config = dict(
    dataset='synthesized solo parts of chorales (CocoChorales)',
    text_encoder_norm_position='pre',
    batch_size=256,
)
Rows from block 4 of the audio encoder, named by matrix and row number. Each number is 50 + 15 x the weight over its row's rms, rounded and kept within 0 to 99. All counts start at 0.
# conv: width-5 conv, dilation 3 (encoder.blocks.4.conv.weight, 320x320x5), inputs 210-239, a 5 kernel for each
conv.14:58 62 42 60 54 61 40 57 62 72 48 66 64 53 71 61 34 82 29 62 52 40 59 41 66 48 42 53 59 39 44 60 72 49 63 40 61 46 02 23 52 24 73 37 36 38 42 61 58 48 44 57 47 59 49 57 65 67 63 53 69 57 54 12 28 73 44 65 53 51 70 41 66 67 38 45 45 52 45 27 57 28 38 60 36 62 45 48 38 55 54 48 68 46 59 44 35 41 31 44 59 66 49 33 37 54 58 35 72 28 52 54 30 71 72 56 55 66 26 42 52 47 54 41 44 74 40 63 39 32 34 69 53 57 77 90 37 58 52 20 62 59 66 79 59 52 26 64 55 29
conv.15:66 45 56 32 40 28 74 64 66 65 43 59 52 59 91 34 16 66 76 61 32 63 58 50 39 44 52 45 57 69 77 65 48 52 58 61 44 39 19 29 73 57 40 45 62 64 33 54 56 81 49 40 34 13 60 40 51 62 37 44 40 25 39 40 30 57 53 45 64 73 62 38 37 42 36 89 33 39 26 25 54 40 28 33 37 58 62 46 65 63 41 52 56 47 34 39 56 42 48 47 61 56 41 42 56 46 67 45 62 45 43 51 48 56 74 45 25 22 55 27 66 25 48 40 18 38 50 22 44 44 74 43 60 31 50 43 22 35 31 35 52 46 61 67 28 45 42 70 47 44
conv.16:31 46 45 44 61 63 46 35 35 47 45 42 42 40 60 16 43 52 82 41 33 30 37 55 55 35 76 47 30 57 71 47 35 57 49 62 40 52 44 38 61 87 40 31 58 75 49 37 40 67 71 24 54 36 82 49 34 55 47 46 29 52 60 32 41 49 58 42 31 72 33 69 60 66 31 57 46 48 21 33 40 75 49 58 34 58 56 35 47 62 24 33 72 56 65 83 42 50 54 56 25 40 49 63 65 70 29 17 57 44 38 58 61 60 43 38 63 37 47 59 49 46 52 65 40 50 69 19 44 52 94 41 47 27 48 25 55 39 52 36 50 55 42 54 42 29 52 66 35 43
conv.17:29 47 56 59 65 51 66 67 59 79 48 34 65 53 62 34 37 70 55 64 33 50 68 20 60 59 58 38 52 55 14 74 65 25 61 79 58 42 10 44 52 70 51 72 57 56 48 53 42 52 41 53 57 49 61 48 45 99 52 81 23 54 73 59 25 57 50 35 78 66 55 20 38 53 26 49 52 39 54 53 48 23 49 48 24 42 32 18 28 36 50 57 48 46 44 61 18 49 63 20 51 57 52 18 54 31 52 31 50 44 48 63 43 51 52 58 40 18 41 36 41 46 48 53 34 61 58 60 53 45 39 42 34 25 26 59 52 39 39 32 41 66 78 69 73 44 64 81 44 37
conv.18:45 66 46 27 48 44 46 32 57 46 33 93 43 48 53 53 54 36 48 49 62 46 33 42 52 26 54 35 56 57 43 45 45 53 63 70 58 18 49 47 58 48 44 47 47 76 50 43 26 46 44 38 51 49 97 41 49 46 52 45 46 45 43 57 48 58 65 61 43 51 26 57 69 55 36 65 44 43 40 46 32 22 59 50 40 46 55 30 49 64 43 54 54 55 45 51 74 43 37 62 32 37 51 34 67 26 55 83 17 50 12 47 48 54 81 52 81 33 43 69 56 46 42 53 50 77 67 29 52 57 71 45 32 52 68 40 14 68 51 42 65 56 37 47 30 33 39 61 55 73
conv.19:41 32 53 44 74 43 47 44 58 54 74 17 84 50 43 52 42 56 72 42 46 62 56 41 57 59 50 50 54 46 39 70 46 43 47 51 52 61 48 56 64 50 18 66 51 56 58 31 56 31 46 61 52 50 55 66 44 45 48 46 44 56 48 68 35 59 69 17 48 54 45 62 70 49 45 31 52 48 43 66 42 45 61 47 51 73 49 73 50 23 68 27 55 57 61 53 34 46 73 39 56 41 53 43 53 40 58 36 68 38 42 60 49 52 39 37 71 28 61 55 60 31 30 53 64 49 42 59 46 43 54 40 65 60 28 46 55 22 55 65 44 52 28 70 40 31 72 35 62 46
conv.20:40 36 21 65 37 55 43 56 58 73 55 58 65 81 57 55 32 52 52 41 71 25 52 41 54 50 61 50 59 39 61 42 66 55 67 66 48 46 62 49 54 11 58 56 60 72 17 47 50 48 79 39 52 47 22 57 44 66 63 48 52 43 36 50 58 66 24 48 52 37 40 52 38 65 57 53 54 71 47 69 46 67 33 58 61 73 41 35 67 50 53 28 59 45 45 67 30 15 23 18 50 36 83 57 47 43 13 15 33 53 58 50 71 74 31 46 56 50 66 49 37 35 59 61 71 44 34 46 27 40 16 40 34 32 48 32 64 26 37 68 62 49 28 33 65 82 30 35 54 41
conv.21:43 47 63 46 85 46 57 42 51 78 45 46 44 42 58 36 52 71 56 51 51 62 48 52 43 10 60 38 76 44 17 51 79 57 56 51 48 55 67 30 14 51 57 72 45 45 58 25 72 46 45 28 40 36 46 34 40 33 22 21 25 29 76 41 35 36 67 56 50 76 38 46 70 48 45 51 41 30 38 37 54 41 70 57 41 26 77 59 72 58 56 51 55 46 73 48 68 41 30 66 34 48 64 45 44 32 65 41 49 29 37 37 43 53 51 46 39 65 38 51 30 32 33 48 23 44 83 14 44 71 57 43 35 46 36 42 45 38 35 49 48 67 58 48 61 41 49 51 57 60
conv.22:65 46 37 67 36 22 59 75 53 26 42 25 73 53 48 43 75 56 50 54 36 51 76 47 50 52 27 33 49 27 55 52 30 60 48 53 34 72 68 69 74 32 19 50 39 32 59 55 52 69 53 44 31 41 57 39 65 12 40 61 60 65 32 36 59 19 50 66 51 56 53 60 49 51 65 58 70 35 60 70 74 41 22 49 74 49 44 93 77 59 53 86 53 45 54 66 48 32 60 42 57 39 42 44 34 14 76 38 50 52 64 38 46 60 64 31 75 45 50 55 37 93 43 47 59 27 84 39 44 43 38 65 35 24 65 43 63 42 67 67 42 59 29 30 64 47 69 26 36 41
conv.23:38 67 66 38 52 43 64 46 40 90 67 23 26 57 50 17 56 39 43 53 65 49 46 30 49 39 55 43 60 48 54 44 51 49 31 70 51 47 58 24 41 58 34 56 70 44 57 38 52 65 57 52 37 55 67 26 35 35 56 70 46 67 68 60 65 34 58 39 39 68 66 41 69 27 37 61 46 44 46 58 70 41 55 37 10 91 62 34 47 34 52 52 61 60 54 34 49 55 64 66 65 44 61 72 38 59 37 44 21 43 47 59 55 53 59 72 24 47 33 44 43 55 34 49 66 53 24 44 49 58 36 35 49 47 38 72 50 60 55 69 41 48 59 48 75 58 54 61 55 70
conv.24:48 50 45 53 57 54 48 52 47 53 63 59 43 64 28 52 13 99 34 49 41 42 75 42 65 55 26 73 49 42 37 33 58 66 27 43 57 36 61 67 56 18 71 44 55 59 02 83 54 36 29 39 57 76 39 48 50 44 60 51 46 67 33 36 62 42 71 47 68 30 26 92 25 20 90 47 48 57 64 42 26 89 23 12 73 61 34 44 52 48 61 40 52 48 47 48 22 66 45 44 49 50 42 55 32 38 35 66 35 55 49 28 55 81 47 51 36 75 44 54 63 24 43 55 44 64 29 73 49 46 42 15 69 59 41 63 28 47 46 40 42 50 53 32 67 33 56 36 43 71
conv.25:46 35 51 49 53 50 56 56 38 67 37 47 51 48 49 51 59 58 62 57 44 52 45 50 77 44 61 50 27 48 26 31 56 50 39 64 47 86 61 31 52 62 45 67 52 41 43 40 76 45 36 27 59 34 76 35 51 59 32 42 55 55 73 46 19 96 39 59 27 51 33 68 30 60 55 45 62 51 41 39 34 69 32 53 39 56 45 66 56 58 61 37 91 45 38 52 36 53 50 43 54 26 83 52 62 53 60 41 48 64 42 40 40 44 59 55 34 67 59 19 50 61 42 62 46 53 59 43 51 22 25 68 51 69 50 43 39 53 60 43 61 57 33 56 54 40 51 39 56 64
conv.26:63 55 54 58 62 39 58 30 42 62 45 56 73 61 44 28 89 74 22 35 54 55 40 39 54 49 58 44 49 28 61 45 52 52 41 38 48 55 37 80 42 73 34 31 35 41 58 63 60 25 28 61 60 57 44 33 59 73 54 08 59 60 43 27 59 52 49 44 36 60 66 51 33 33 34 34 78 67 29 50 45 55 39 47 39 52 42 78 50 59 52 67 54 54 50 37 59 59 66 40 54 14 47 74 49 41 46 51 61 48 33 19 87 71 74 79 42 44 45 53 27 71 56 60 48 42 70 60 47 47 50 59 62 49 40 36 67 22 64 55 55 84 47 30 46 22 67 34 46 32
conv.27:56 45 30 57 64 79 54 29 55 52 50 36 24 63 50 35 86 83 32 79 63 65 51 45 27 74 62 33 57 39 45 65 51 55 44 73 36 35 48 36 59 66 40 41 28 28 56 60 63 35 69 33 67 35 47 45 44 78 33 50 26 45 65 70 68 62 49 37 44 40 42 35 35 45 58 07 76 53 38 64 70 28 50 58 71 77 23 07 53 55 55 40 62 61 42 44 48 58 38 44 73 43 55 43 49 51 47 41 62 36 34 64 47 54 52 36 38 43 53 55 54 48 61 52 41 13 70 56 46 77 42 50 68 27 40 42 39 63 51 71 32 68 50 68 55 62 49 42 53 28
conv.28:45 10 56 45 59 45 94 20 60 52 36 57 57 51 34 63 30 44 58 61 23 40 46 48 66 52 75 20 57 41 43 70 62 51 39 40 61 83 35 50 39 81 23 80 46 41 56 50 30 59 44 48 72 35 33 52 58 40 64 42 53 50 46 52 56 65 57 44 20 61 35 35 74 09 52 68 46 29 33 69 37 44 72 46 64 33 71 47 50 42 37 67 49 51 35 74 60 42 31 30 45 79 43 31 46 62 30 46 50 72 24 51 59 54 62 45 40 43 56 42 65 62 33 65 39 70 66 32 48 24 68 39 43 55 59 43 53 42 40 37 53 64 50 47 51 26 71 39 62 38
conv.29:66 50 44 47 50 46 54 38 28 52 45 62 50 31 68 54 62 37 54 58 52 53 61 43 60 17 87 32 33 60 19 59 62 43 53 45 44 99 93 28 43 51 22 34 76 76 64 14 39 66 42 52 44 29 54 42 52 75 52 57 34 37 77 65 62 51 35 46 27 50 61 48 46 74 28 69 57 48 44 50 57 32 34 46 31 33 62 44 39 51 42 24 55 59 45 36 51 35 55 35 46 42 86 55 36 20 34 42 38 57 36 49 38 41 70 46 57 73 34 55 65 53 38 49 81 55 32 12 53 54 33 71 41 40 41 58 52 51 68 49 67 36 35 67 34 42 58 30 46 54
conv.30:58 63 47 28 39 56 51 59 31 65 59 42 52 25 68 25 64 38 57 54 27 53 31 47 87 54 81 95 41 01 65 63 53 47 88 64 21 53 69 41 40 81 68 28 44 32 61 58 33 54 84 38 58 24 62 59 50 47 22 71 42 37 68 57 45 28 81 65 71 36 51 38 44 50 26 73 68 46 55 59 41 46 33 53 36 45 36 35 46 57 48 52 34 83 49 64 36 46 47 50 40 53 58 47 76 51 41 48 28 54 41 73 24 36 70 47 69 53 18 45 36 67 62 33 55 64 46 42 53 63 61 25 38 57 39 48 54 39 39 60 49 56 41 40 54 51 73 72 09 46
conv.31:22 89 18 43 58 61 86 63 56 60 42 83 34 58 59 66 24 49 39 38 52 37 58 49 27 51 42 47 48 70 45 67 44 44 57 57 40 61 45 47 39 78 30 56 34 73 23 43 55 26 63 34 32 56 57 33 72 46 69 66 39 65 67 52 42 68 39 19 50 32 28 38 78 44 42 69 40 53 34 49 33 30 83 41 57 47 30 61 33 61 75 48 51 55 27 65 55 50 67 55 43 65 36 36 27 57 26 72 28 46 32 58 28 46 42 69 32 53 40 15 50 73 37 42 40 68 46 58 60 32 50 26 49 63 58 67 43 23 74 15 52 40 73 42 46 42 64 51 65 46
conv.32:63 40 40 57 48 72 13 67 71 65 83 42 37 49 53 58 34 35 51 41 57 20 47 83 46 45 42 76 60 58 46 68 51 68 45 55 25 13 76 70 60 14 70 44 42 63 31 52 80 35 68 64 44 81 37 64 64 27 58 56 29 78 22 47 56 32 25 50 25 51 48 99 32 33 70 37 51 71 64 44 41 78 21 30 80 59 03 52 64 60 44 19 30 73 48 45 56 40 55 37 46 43 40 55 39 41 35 43 57 65 56 62 08 70 48 45 46 58 62 52 52 54 49 18 50 55 26 54 43 29 23 38 47 83 22 32 72 60 53 52 47 61 47 36 69 31 56 39 35 85
conv.33:46 63 46 54 69 26 45 54 30 54 58 74 61 52 42 64 49 31 56 55 69 51 45 67 50 31 76 51 43 45 59 34 48 52 37 35 25 99 76 38 32 54 37 45 59 54 33 22 72 45 72 58 66 41 22 69 59 46 53 83 59 62 38 77 38 30 67 66 39 80 59 33 56 58 67 46 43 51 71 81 64 37 50 25 66 60 41 54 45 36 27 52 90 69 54 62 45 49 54 55 58 55 54 64 12 45 58 43 45 35 48 21 26 57 55 76 51 62 68 37 48 45 19 42 45 70 50 46 56 57 56 45 41 59 49 45 62 40 51 62 61 24 48 25 97 53 50 26 58 53
conv.34:62 22 68 43 44 28 46 70 55 26 39 37 77 52 42 53 65 41 52 38 67 37 58 66 43 69 68 59 24 31 66 39 29 58 33 31 47 42 34 74 52 90 43 21 31 43 55 76 73 40 48 47 74 53 35 41 62 58 29 42 35 65 64 63 58 47 40 51 49 50 37 72 43 66 68 74 22 73 36 30 57 61 31 50 68 41 38 60 82 67 51 36 44 56 75 44 41 49 36 59 67 41 48 71 33 72 27 39 52 62 62 47 17 56 38 51 34 60 55 51 36 26 46 34 53 34 69 77 39 40 53 30 47 69 19 19 34 69 37 65 32 76 46 44 66 51 48 75 37 33
conv.35:47 47 48 47 54 37 47 65 70 62 60 36 54 72 34 50 29 50 47 52 34 78 71 49 33 46 59 43 61 75 34 54 55 53 23 51 43 58 55 79 35 42 45 86 60 46 70 64 52 31 23 52 60 60 37 39 42 41 68 48 38 55 75 54 51 41 31 41 66 41 53 57 60 47 64 27 54 57 39 57 66 35 47 43 52 59 38 46 67 42 62 55 50 34 43 52 55 48 46 72 64 51 35 37 23 57 52 47 42 56 43 45 54 44 24 15 62 61 57 45 63 72 68 42 37 38 53 41 62 46 36 65 56 51 56 20 81 47 26 53 48 54 62 46 31 48 43 29 55 52
conv.36:46 79 44 52 57 42 61 57 61 20 88 42 64 54 36 42 44 45 24 73 52 48 34 53 40 68 54 47 44 23 47 57 55 25 23 66 14 69 35 52 68 48 54 62 37 58 36 61 54 44 72 71 48 39 20 47 32 71 31 42 75 68 53 17 30 62 33 67 32 25 50 35 49 40 52 56 50 61 27 56 46 23 42 38 69 44 76 60 63 42 54 42 45 47 27 48 75 24 48 64 60 62 21 07 48 53 74 52 33 46 57 72 50 52 27 71 69 32 68 20 71 61 22 57 46 90 30 34 49 59 74 53 37 49 37 59 56 42 33 37 29 33 38 83 36 55 52 34 31 48
conv.37:38 43 41 70 43 55 52 60 45 17 36 42 72 62 55 35 58 50 44 41 44 94 46 46 25 60 44 37 51 60 25 88 80 39 71 49 43 64 54 76 55 31 42 73 36 36 49 48 24 57 43 39 57 30 87 55 56 60 48 52 46 63 61 63 38 43 61 51 30 61 67 48 32 58 40 51 66 60 37 81 62 49 35 48 50 57 59 39 44 36 44 60 58 40 52 48 41 41 36 39 26 59 87 39 63 29 60 26 32 61 43 57 29 37 42 35 81 43 29 90 51 40 61 69 54 67 60 52 43 35 34 38 52 35 56 47 82 33 61 61 42 71 47 77 15 51 83 57 41 42
conv.38:45 83 32 50 43 37 50 52 74 67 38 47 46 43 54 61 33 63 64 76 72 53 77 53 33 26 59 48 64 52 01 19 59 45 58 51 50 40 21 47 52 55 49 39 59 58 29 53 54 86 58 38 20 60 48 38 52 74 55 26 17 57 51 84 65 37 68 22 66 62 52 54 58 30 29 44 30 41 60 60 40 44 65 34 27 53 32 40 50 69 73 45 62 55 54 61 47 64 54 42 54 57 51 54 55 37 26 53 68 60 53 39 43 51 71 45 34 34 36 83 55 36 55 57 67 56 59 40 55 67 40 27 41 67 73 46 44 47 61 46 39 51 87 72 55 44 62 54 34 49
conv.39:66 96 74 63 39 17 40 59 62 66 31 56 41 43 41 46 57 56 29 53 64 60 36 39 74 63 63 41 58 62 25 67 63 45 86 62 60 61 43 50 42 74 27 62 42 46 36 66 51 52 48 61 36 47 31 24 77 36 33 71 41 70 70 19 56 43 60 51 55 66 62 31 44 28 51 55 45 67 42 56 52 29 58 69 58 58 35 66 65 40 52 93 61 51 65 67 50 52 26 59 46 37 37 40 58 22 87 60 40 48 31 66 61 34 58 48 80 48 33 76 70 39 53 40 61 54 33 56 50 54 48 77 49 41 52 46 50 49 63 35 45 41 31 45 51 17 49 59 47 67
conv.40:53 41 42 48 53 27 43 76 49 60 42 70 38 50 66 68 44 29 48 46 58 58 27 51 76 51 48 57 70 36 51 54 55 46 32 40 34 51 46 40 69 38 50 52 36 68 50 27 52 76 36 46 54 71 33 60 70 32 61 49 50 41 46 42 72 49 45 34 60 61 65 43 57 47 59 29 60 60 42 34 51 52 56 32 59 55 62 63 68 74 83 64 51 46 67 56 57 69 50 36 63 36 50 55 61 62 87 37 41 60 49 28 49 65 62 35 79 25 49 72 55 49 42 46 44 55 21 59 34 66 57 63 46 50 60 45 81 30 50 34 66 51 46 52 28 47 46 42 54 40
conv.41:63 67 37 30 62 60 61 47 76 64 39 41 45 64 75 27 84 66 61 63 59 45 26 38 28 31 41 48 56 57 35 25 77 51 79 49 43 35 40 40 43 49 75 55 27 48 45 67 52 67 77 43 54 43 87 46 47 61 54 57 34 49 60 44 59 53 30 51 40 52 67 55 57 57 35 23 50 66 48 63 57 60 50 70 23 47 40 41 35 39 43 59 24 59 70 20 67 42 37 45 55 34 42 45 45 49 33 46 56 59 45 36 58 47 80 31 40 40 50 60 64 43 64 52 42 01 52 54 44 62 53 50 65 43 76 23 59 32 41 70 57 78 63 31 42 32 50 26 59 50
conv.42:27 90 39 36 62 50 61 71 34 35 17 45 67 54 47 83 82 00 33 76 42 41 37 69 36 47 58 35 33 50 26 63 38 31 67 65 56 58 44 44 44 90 45 23 44 45 77 29 43 64 45 43 24 43 35 34 83 45 36 48 59 74 04 50 57 59 65 44 39 51 43 52 57 76 56 75 83 07 61 64 49 43 69 80 47 51 34 62 57 51 63 40 24 49 50 79 41 34 44 56 41 22 41 57 52 55 37 31 49 55 34 41 40 40 64 51 35 46 60 52 38 49 45 55 60 81 50 51 32 55 35 69 16 29 82 53 49 50 49 60 47 72 46 47 83 62 39 44 32 58
conv.43:46 54 51 54 33 74 30 74 38 41 49 60 54 13 48 35 81 31 51 64 39 39 30 71 53 73 80 60 15 16 30 58 34 47 68 49 38 71 53 53 69 74 53 32 22 37 60 47 50 51 63 45 38 69 41 45 71 25 67 47 37 37 79 49 67 55 40 51 43 24 46 39 74 74 41 67 39 57 35 69 56 41 58 49 52 34 51 42 37 53 41 51 69 57 45 43 71 48 46 35 42 45 84 46 25 38 44 56 42 53 42 69 38 54 43 36 40 38 77 37 28 49 45 63 51 36 64 42 53 63 26 31 47 59 80 49 52 60 55 46 73 43 36 46 71 56 64 63 50 58
conv.44:56 33 36 48 28 54 52 32 38 49 48 65 53 66 70 36 49 28 48 47 19 64 69 56 37 46 18 48 42 50 37 38 44 41 37 43 52 61 50 43 65 37 48 33 68 63 29 75 64 91 51 41 55 69 54 18 48 41 35 51 28 54 48 20 49 63 46 65 40 45 45 47 40 36 25 65 51 21 55 57 66 52 45 54 43 58 39 68 47 24 34 44 50 36 00 51 43 65 15 14 28 49 36 61 42 71 00 81 36 46 44 39 45 52 51 50 48 66 50 42 57 59 56 28 50 63 22 38 32 30 50 30 52 38 42 35 63 53 36 30 60 54 45 36 71 51 75 47 47 57
conv.45:58 56 26 70 49 47 99 64 43 33 15 88 58 50 25 52 17 62 84 39 52 47 69 23 46 69 77 33 43 23 38 63 43 40 40 45 45 84 63 48 31 65 50 53 61 46 50 41 65 50 31 38 62 61 57 55 32 48 43 84 61 48 53 64 50 49 25 57 39 42 36 25 46 47 54 44 36 51 50 32 56 40 48 42 45 36 60 46 40 54 49 69 51 75 38 55 39 34 85 44 45 43 64 46 69 48 48 49 46 40 51 21 25 58 66 34 55 59 42 58 36 79 08 62 65 46 36 55 71 62 33 39 53 64 53 47 61 44 71 26 40 12 40 75 73 65 28 63 56 57
conv.46:48 26 84 84 24 62 49 79 65 25 61 64 45 65 33 45 41 38 32 23 38 75 42 69 66 55 49 50 30 56 31 71 54 63 57 50 31 58 52 33 52 34 36 54 57 23 56 43 45 50 38 53 59 86 48 59 55 45 69 47 66 48 43 45 63 40 46 76 27 49 70 80 31 24 71 37 50 38 45 39 63 58 41 28 84 34 34 37 75 60 12 78 71 37 15 31 56 67 48 46 35 62 56 53 40 19 48 59 80 57 60 56 52 72 53 21 50 46 57 33 65 57 36 32 43 47 39 42 59 12 28 40 67 52 57 37 42 48 78 55 66 33 52 71 57 58 55 52 59 66
conv.47:45 40 66 39 52 26 49 60 54 68 45 59 46 23 45 29 46 54 32 68 48 36 33 58 58 39 28 97 70 52 23 75 62 73 60 59 23 24 47 50 61 34 72 49 48 54 47 55 40 59 71 49 70 22 69 41 68 52 72 39 39 33 59 97 40 44 38 55 35 58 56 68 33 79 26 38 57 41 32 53 42 47 44 87 32 34 63 43 53 65 37 58 84 34 77 58 45 44 20 66 24 38 61 55 45 60 50 37 42 36 30 48 65 43 84 53 69 16 40 52 37 53 65 47 36 53 60 58 25 48 28 56 53 34 54 30 52 72 63 50 44 64 51 75 55 39 47 70 50 34
conv.48:39 57 46 47 48 36 89 58 37 35 41 48 78 41 50 44 77 45 61 25 43 58 47 38 37 34 47 54 57 87 31 57 69 68 51 51 63 44 33 46 32 28 48 61 84 51 44 39 53 46 20 36 55 59 56 42 29 71 42 57 43 75 29 59 58 35 45 59 52 65 87 47 40 39 69 40 39 58 64 58 84 54 46 31 66 33 85 42 58 33 55 66 42 74 51 33 60 58 38 78 45 54 41 52 42 31 60 52 40 59 46 41 52 64 32 38 55 31 56 70 77 32 54 38 41 31 53 41 66 67 33 76 42 72 36 65 48 41 66 54 29 92 32 49 40 44 42 70 44 57
conv.49:37 46 41 44 28 39 56 48 69 60 59 31 62 71 55 68 65 40 29 69 54 65 47 41 66 56 60 45 70 44 36 39 57 51 44 52 47 44 44 78 48 64 64 53 42 24 57 66 33 59 39 58 43 48 43 45 84 76 49 48 41 48 71 48 29 47 25 53 55 57 71 41 53 67 48 48 38 45 40 71 77 43 44 56 41 53 55 31 56 50 59 63 70 48 86 70 76 36 67 68 36 71 53 36 61 42 62 67 61 65 30 42 31 27 41 48 70 45 36 65 49 61 64 62 76 66 61 47 47 39 76 47 43 53 59 54 46 67 48 75 48 66 50 62 30 54 95 55 38 71
conv.50:26 71 53 74 67 31 43 47 49 36 46 69 57 41 28 72 43 56 26 51 46 75 72 50 08 48 46 49 54 58 64 38 41 52 41 44 92 39 46 54 27 51 38 61 76 43 58 26 61 82 24 71 48 65 51 22 87 48 27 55 50 39 60 32 37 31 65 74 72 42 65 27 64 48 39 52 43 44 40 57 66 28 51 49 33 34 19 33 55 24 11 71 35 39 35 17 71 55 50 61 31 69 27 46 32 63 68 56 38 65 28 52 37 13 44 33 54 47 67 48 47 28 65 30 53 46 37 43 59 43 32 55 42 41 43 62 66 18 26 43 81 64 55 35 42 39 59 56 58 40
conv.51:75 36 51 74 51 46 61 62 49 38 55 41 65 61 50 48 41 31 50 59 75 53 46 27 46 44 46 58 36 51 33 68 40 63 42 59 46 55 25 55 49 40 68 52 58 47 57 61 39 52 43 51 53 47 51 55 46 51 38 49 72 52 41 66 22 56 26 76 39 22 44 65 35 69 45 62 45 21 72 44 48 58 24 57 58 53 60 45 32 49 28 55 55 31 43 61 34 79 27 46 46 56 73 63 22 66 20 46 74 55 61 36 60 64 39 44 64 46 37 69 30 52 54 42 59 56 52 51 42 32 27 40 50 58 73 70 43 39 38 34 63 61 54 34 49 67 58 45 24 44
conv.52:57 58 44 89 54 59 59 36 46 43 54 44 63 53 53 35 76 57 48 47 18 43 59 35 52 44 67 15 62 56 40 63 62 44 74 27 71 54 36 60 31 66 18 47 32 39 30 71 46 49 24 51 57 46 45 48 35 74 26 47 45 63 54 67 47 43 49 50 37 39 44 45 33 48 58 61 57 56 36 71 54 48 27 49 66 53 36 37 62 57 09 99 43 54 63 39 39 67 70 46 40 64 65 64 55 59 26 44 36 46 48 37 77 70 50 46 49 73 39 50 59 43 53 49 71 63 58 50 49 24 24 48 57 56 75 51 50 82 56 46 35 44 39 67 59 18 46 40 51 61
conv.53:57 08 70 89 36 51 64 52 51 42 61 41 77 50 46 33 50 79 38 47 34 73 45 53 62 50 41 35 73 51 54 47 44 51 37 62 52 53 32 51 43 46 37 56 58 46 64 63 44 24 68 47 51 43 45 59 27 60 75 31 54 60 56 33 39 65 38 58 44 66 38 53 54 45 70 48 42 41 52 88 52 56 50 44 72 38 53 50 26 59 41 61 34 38 60 29 57 61 33 60 75 59 26 47 27 24 66 39 81 31 62 28 87 49 22 42 61 51 55 67 44 47 50 61 46 29 59 59 54 48 57 43 49 50 45 32 59 41 56 58 59 43 51 41 40 52 45 59 64 41
conv.54:69 57 79 63 41 00 60 33 19 65 45 55 59 49 58 64 44 46 56 47 47 48 82 52 48 45 87 45 56 64 59 36 69 46 57 57 51 67 60 42 29 70 46 36 40 46 56 42 45 44 64 41 45 29 39 23 56 41 74 38 36 33 75 77 66 57 63 54 23 35 56 64 28 62 31 42 46 58 64 50 82 58 37 54 28 56 56 81 37 51 48 38 81 64 43 49 48 42 62 53 76 73 73 61 66 71 62 57 65 80 52 76 46 40 30 51 52 63 53 68 41 27 39 27 53 37 88 58 59 70 64 50 71 39 48 46 50 74 69 86 40 61 43 59 20 26 73 54 51 58
conv.55:68 48 34 38 57 62 58 46 67 40 53 59 45 55 79 52 42 38 52 26 28 46 44 62 48 73 50 48 65 13 52 44 44 69 39 41 36 40 62 48 85 59 08 80 25 68 40 56 68 68 62 52 37 65 60 55 42 51 51 55 44 47 37 68 55 82 61 04 68 26 53 39 50 52 52 71 62 32 39 43 49 26 55 25 57 40 28 53 26 56 39 41 40 55 34 68 63 28 72 34 56 29 54 69 41 36 63 31 77 41 44 35 57 52 59 70 42 39 50 39 34 50 43 60 59 69 53 33 36 26 57 51 25 64 50 51 32 51 48 40 50 40 47 47 55 46 59 52 57 39
conv.56:38 52 59 45 41 55 67 58 73 48 33 54 36 67 48 78 11 34 42 31 63 66 47 62 28 28 12 54 41 86 48 45 43 66 52 58 42 44 53 35 47 37 37 71 63 47 50 50 44 24 33 47 64 49 62 35 66 28 33 60 48 66 41 17 28 29 79 68 65 39 78 44 39 52 59 43 45 32 28 66 58 38 41 57 34 44 12 68 61 47 62 26 28 50 43 51 69 76 57 71 53 76 25 32 45 48 50 53 26 56 45 50 63 51 49 37 56 30 54 37 44 73 14 37 35 68 48 25 25 47 39 41 80 44 65 60 34 39 50 42 42 77 49 49 50 48 77 50 79 59
conv.57:17 58 36 42 66 32 40 61 56 25 25 70 70 44 53 48 40 40 68 45 38 50 53 46 48 13 62 80 47 26 34 71 63 75 25 62 46 42 43 78 30 54 18 50 66 67 19 51 67 33 51 21 53 52 52 53 48 14 79 68 30 68 46 86 20 38 55 59 36 53 66 51 56 51 43 51 52 38 71 38 53 60 52 42 60 53 49 36 50 87 58 41 55 45 65 54 45 44 36 36 66 15 43 62 47 68 68 46 28 52 39 24 31 48 70 54 49 62 50 51 57 53 38 40 60 49 57 50 46 55 39 77 47 73 22 63 42 54 62 51 44 57 52 55 53 57 56 67 49 34
conv.58:52 60 82 44 61 67 55 51 58 45 64 54 36 64 39 43 49 61 36 85 74 26 15 73 53 45 60 53 38 40 37 60 30 46 60 58 33 54 48 61 50 70 54 54 32 28 60 52 46 29 46 49 74 54 31 52 43 32 74 45 54 41 39 27 82 73 54 57 63 23 33 34 59 44 57 62 67 36 34 56 27 33 72 32 69 36 34 73 47 53 74 37 34 56 74 64 46 64 51 37 57 43 71 52 44 45 40 88 56 44 53 54 67 36 55 30 49 55 72 27 30 60 11 56 67 58 38 37 49 68 44 54 57 57 50 29 50 55 38 69 48 55 25 68 58 79 36 37 77 37
conv.59:57 45 65 17 51 75 26 53 44 31 46 54 34 58 37 40 43 49 64 44 37 64 42 50 36 49 71 32 74 53 31 93 28 62 63 39 56 31 35 29 53 56 53 40 48 50 23 57 54 48 79 19 60 53 63 62 38 47 52 42 47 68 51 38 62 24 80 29 79 50 42 44 47 42 60 51 74 44 51 51 54 56 54 35 53 41 20 44 69 25 29 57 84 54 61 33 57 63 92 38 28 65 49 57 76 35 44 42 72 49 52 56 48 72 65 37 94 34 70 65 76 30 43 38 81 85 75 50 40 54 48 65 25 67 53 33 82 53 74 56 40 41 62 54 44 40 81 63 35 64
conv.60:45 84 43 44 36 43 59 34 32 63 46 56 19 65 48 60 70 20 50 34 35 56 49 58 30 13 49 56 59 71 48 41 60 30 51 43 43 40 64 45 27 49 74 43 73 30 56 76 40 53 69 02 56 48 64 55 41 65 59 40 40 50 44 60 47 39 26 60 52 68 27 40 63 66 48 42 75 43 58 28 25 52 59 68 53 45 57 50 48 48 49 44 58 56 33 57 44 61 48 51 47 69 38 52 22 69 38 11 58 61 88 51 46 05 40 23 66 41 40 71 49 60 46 62 45 47 54 63 33 49 39 58 64 36 42 74 46 32 50 34 42 44 71 57 44 31 54 42 64 35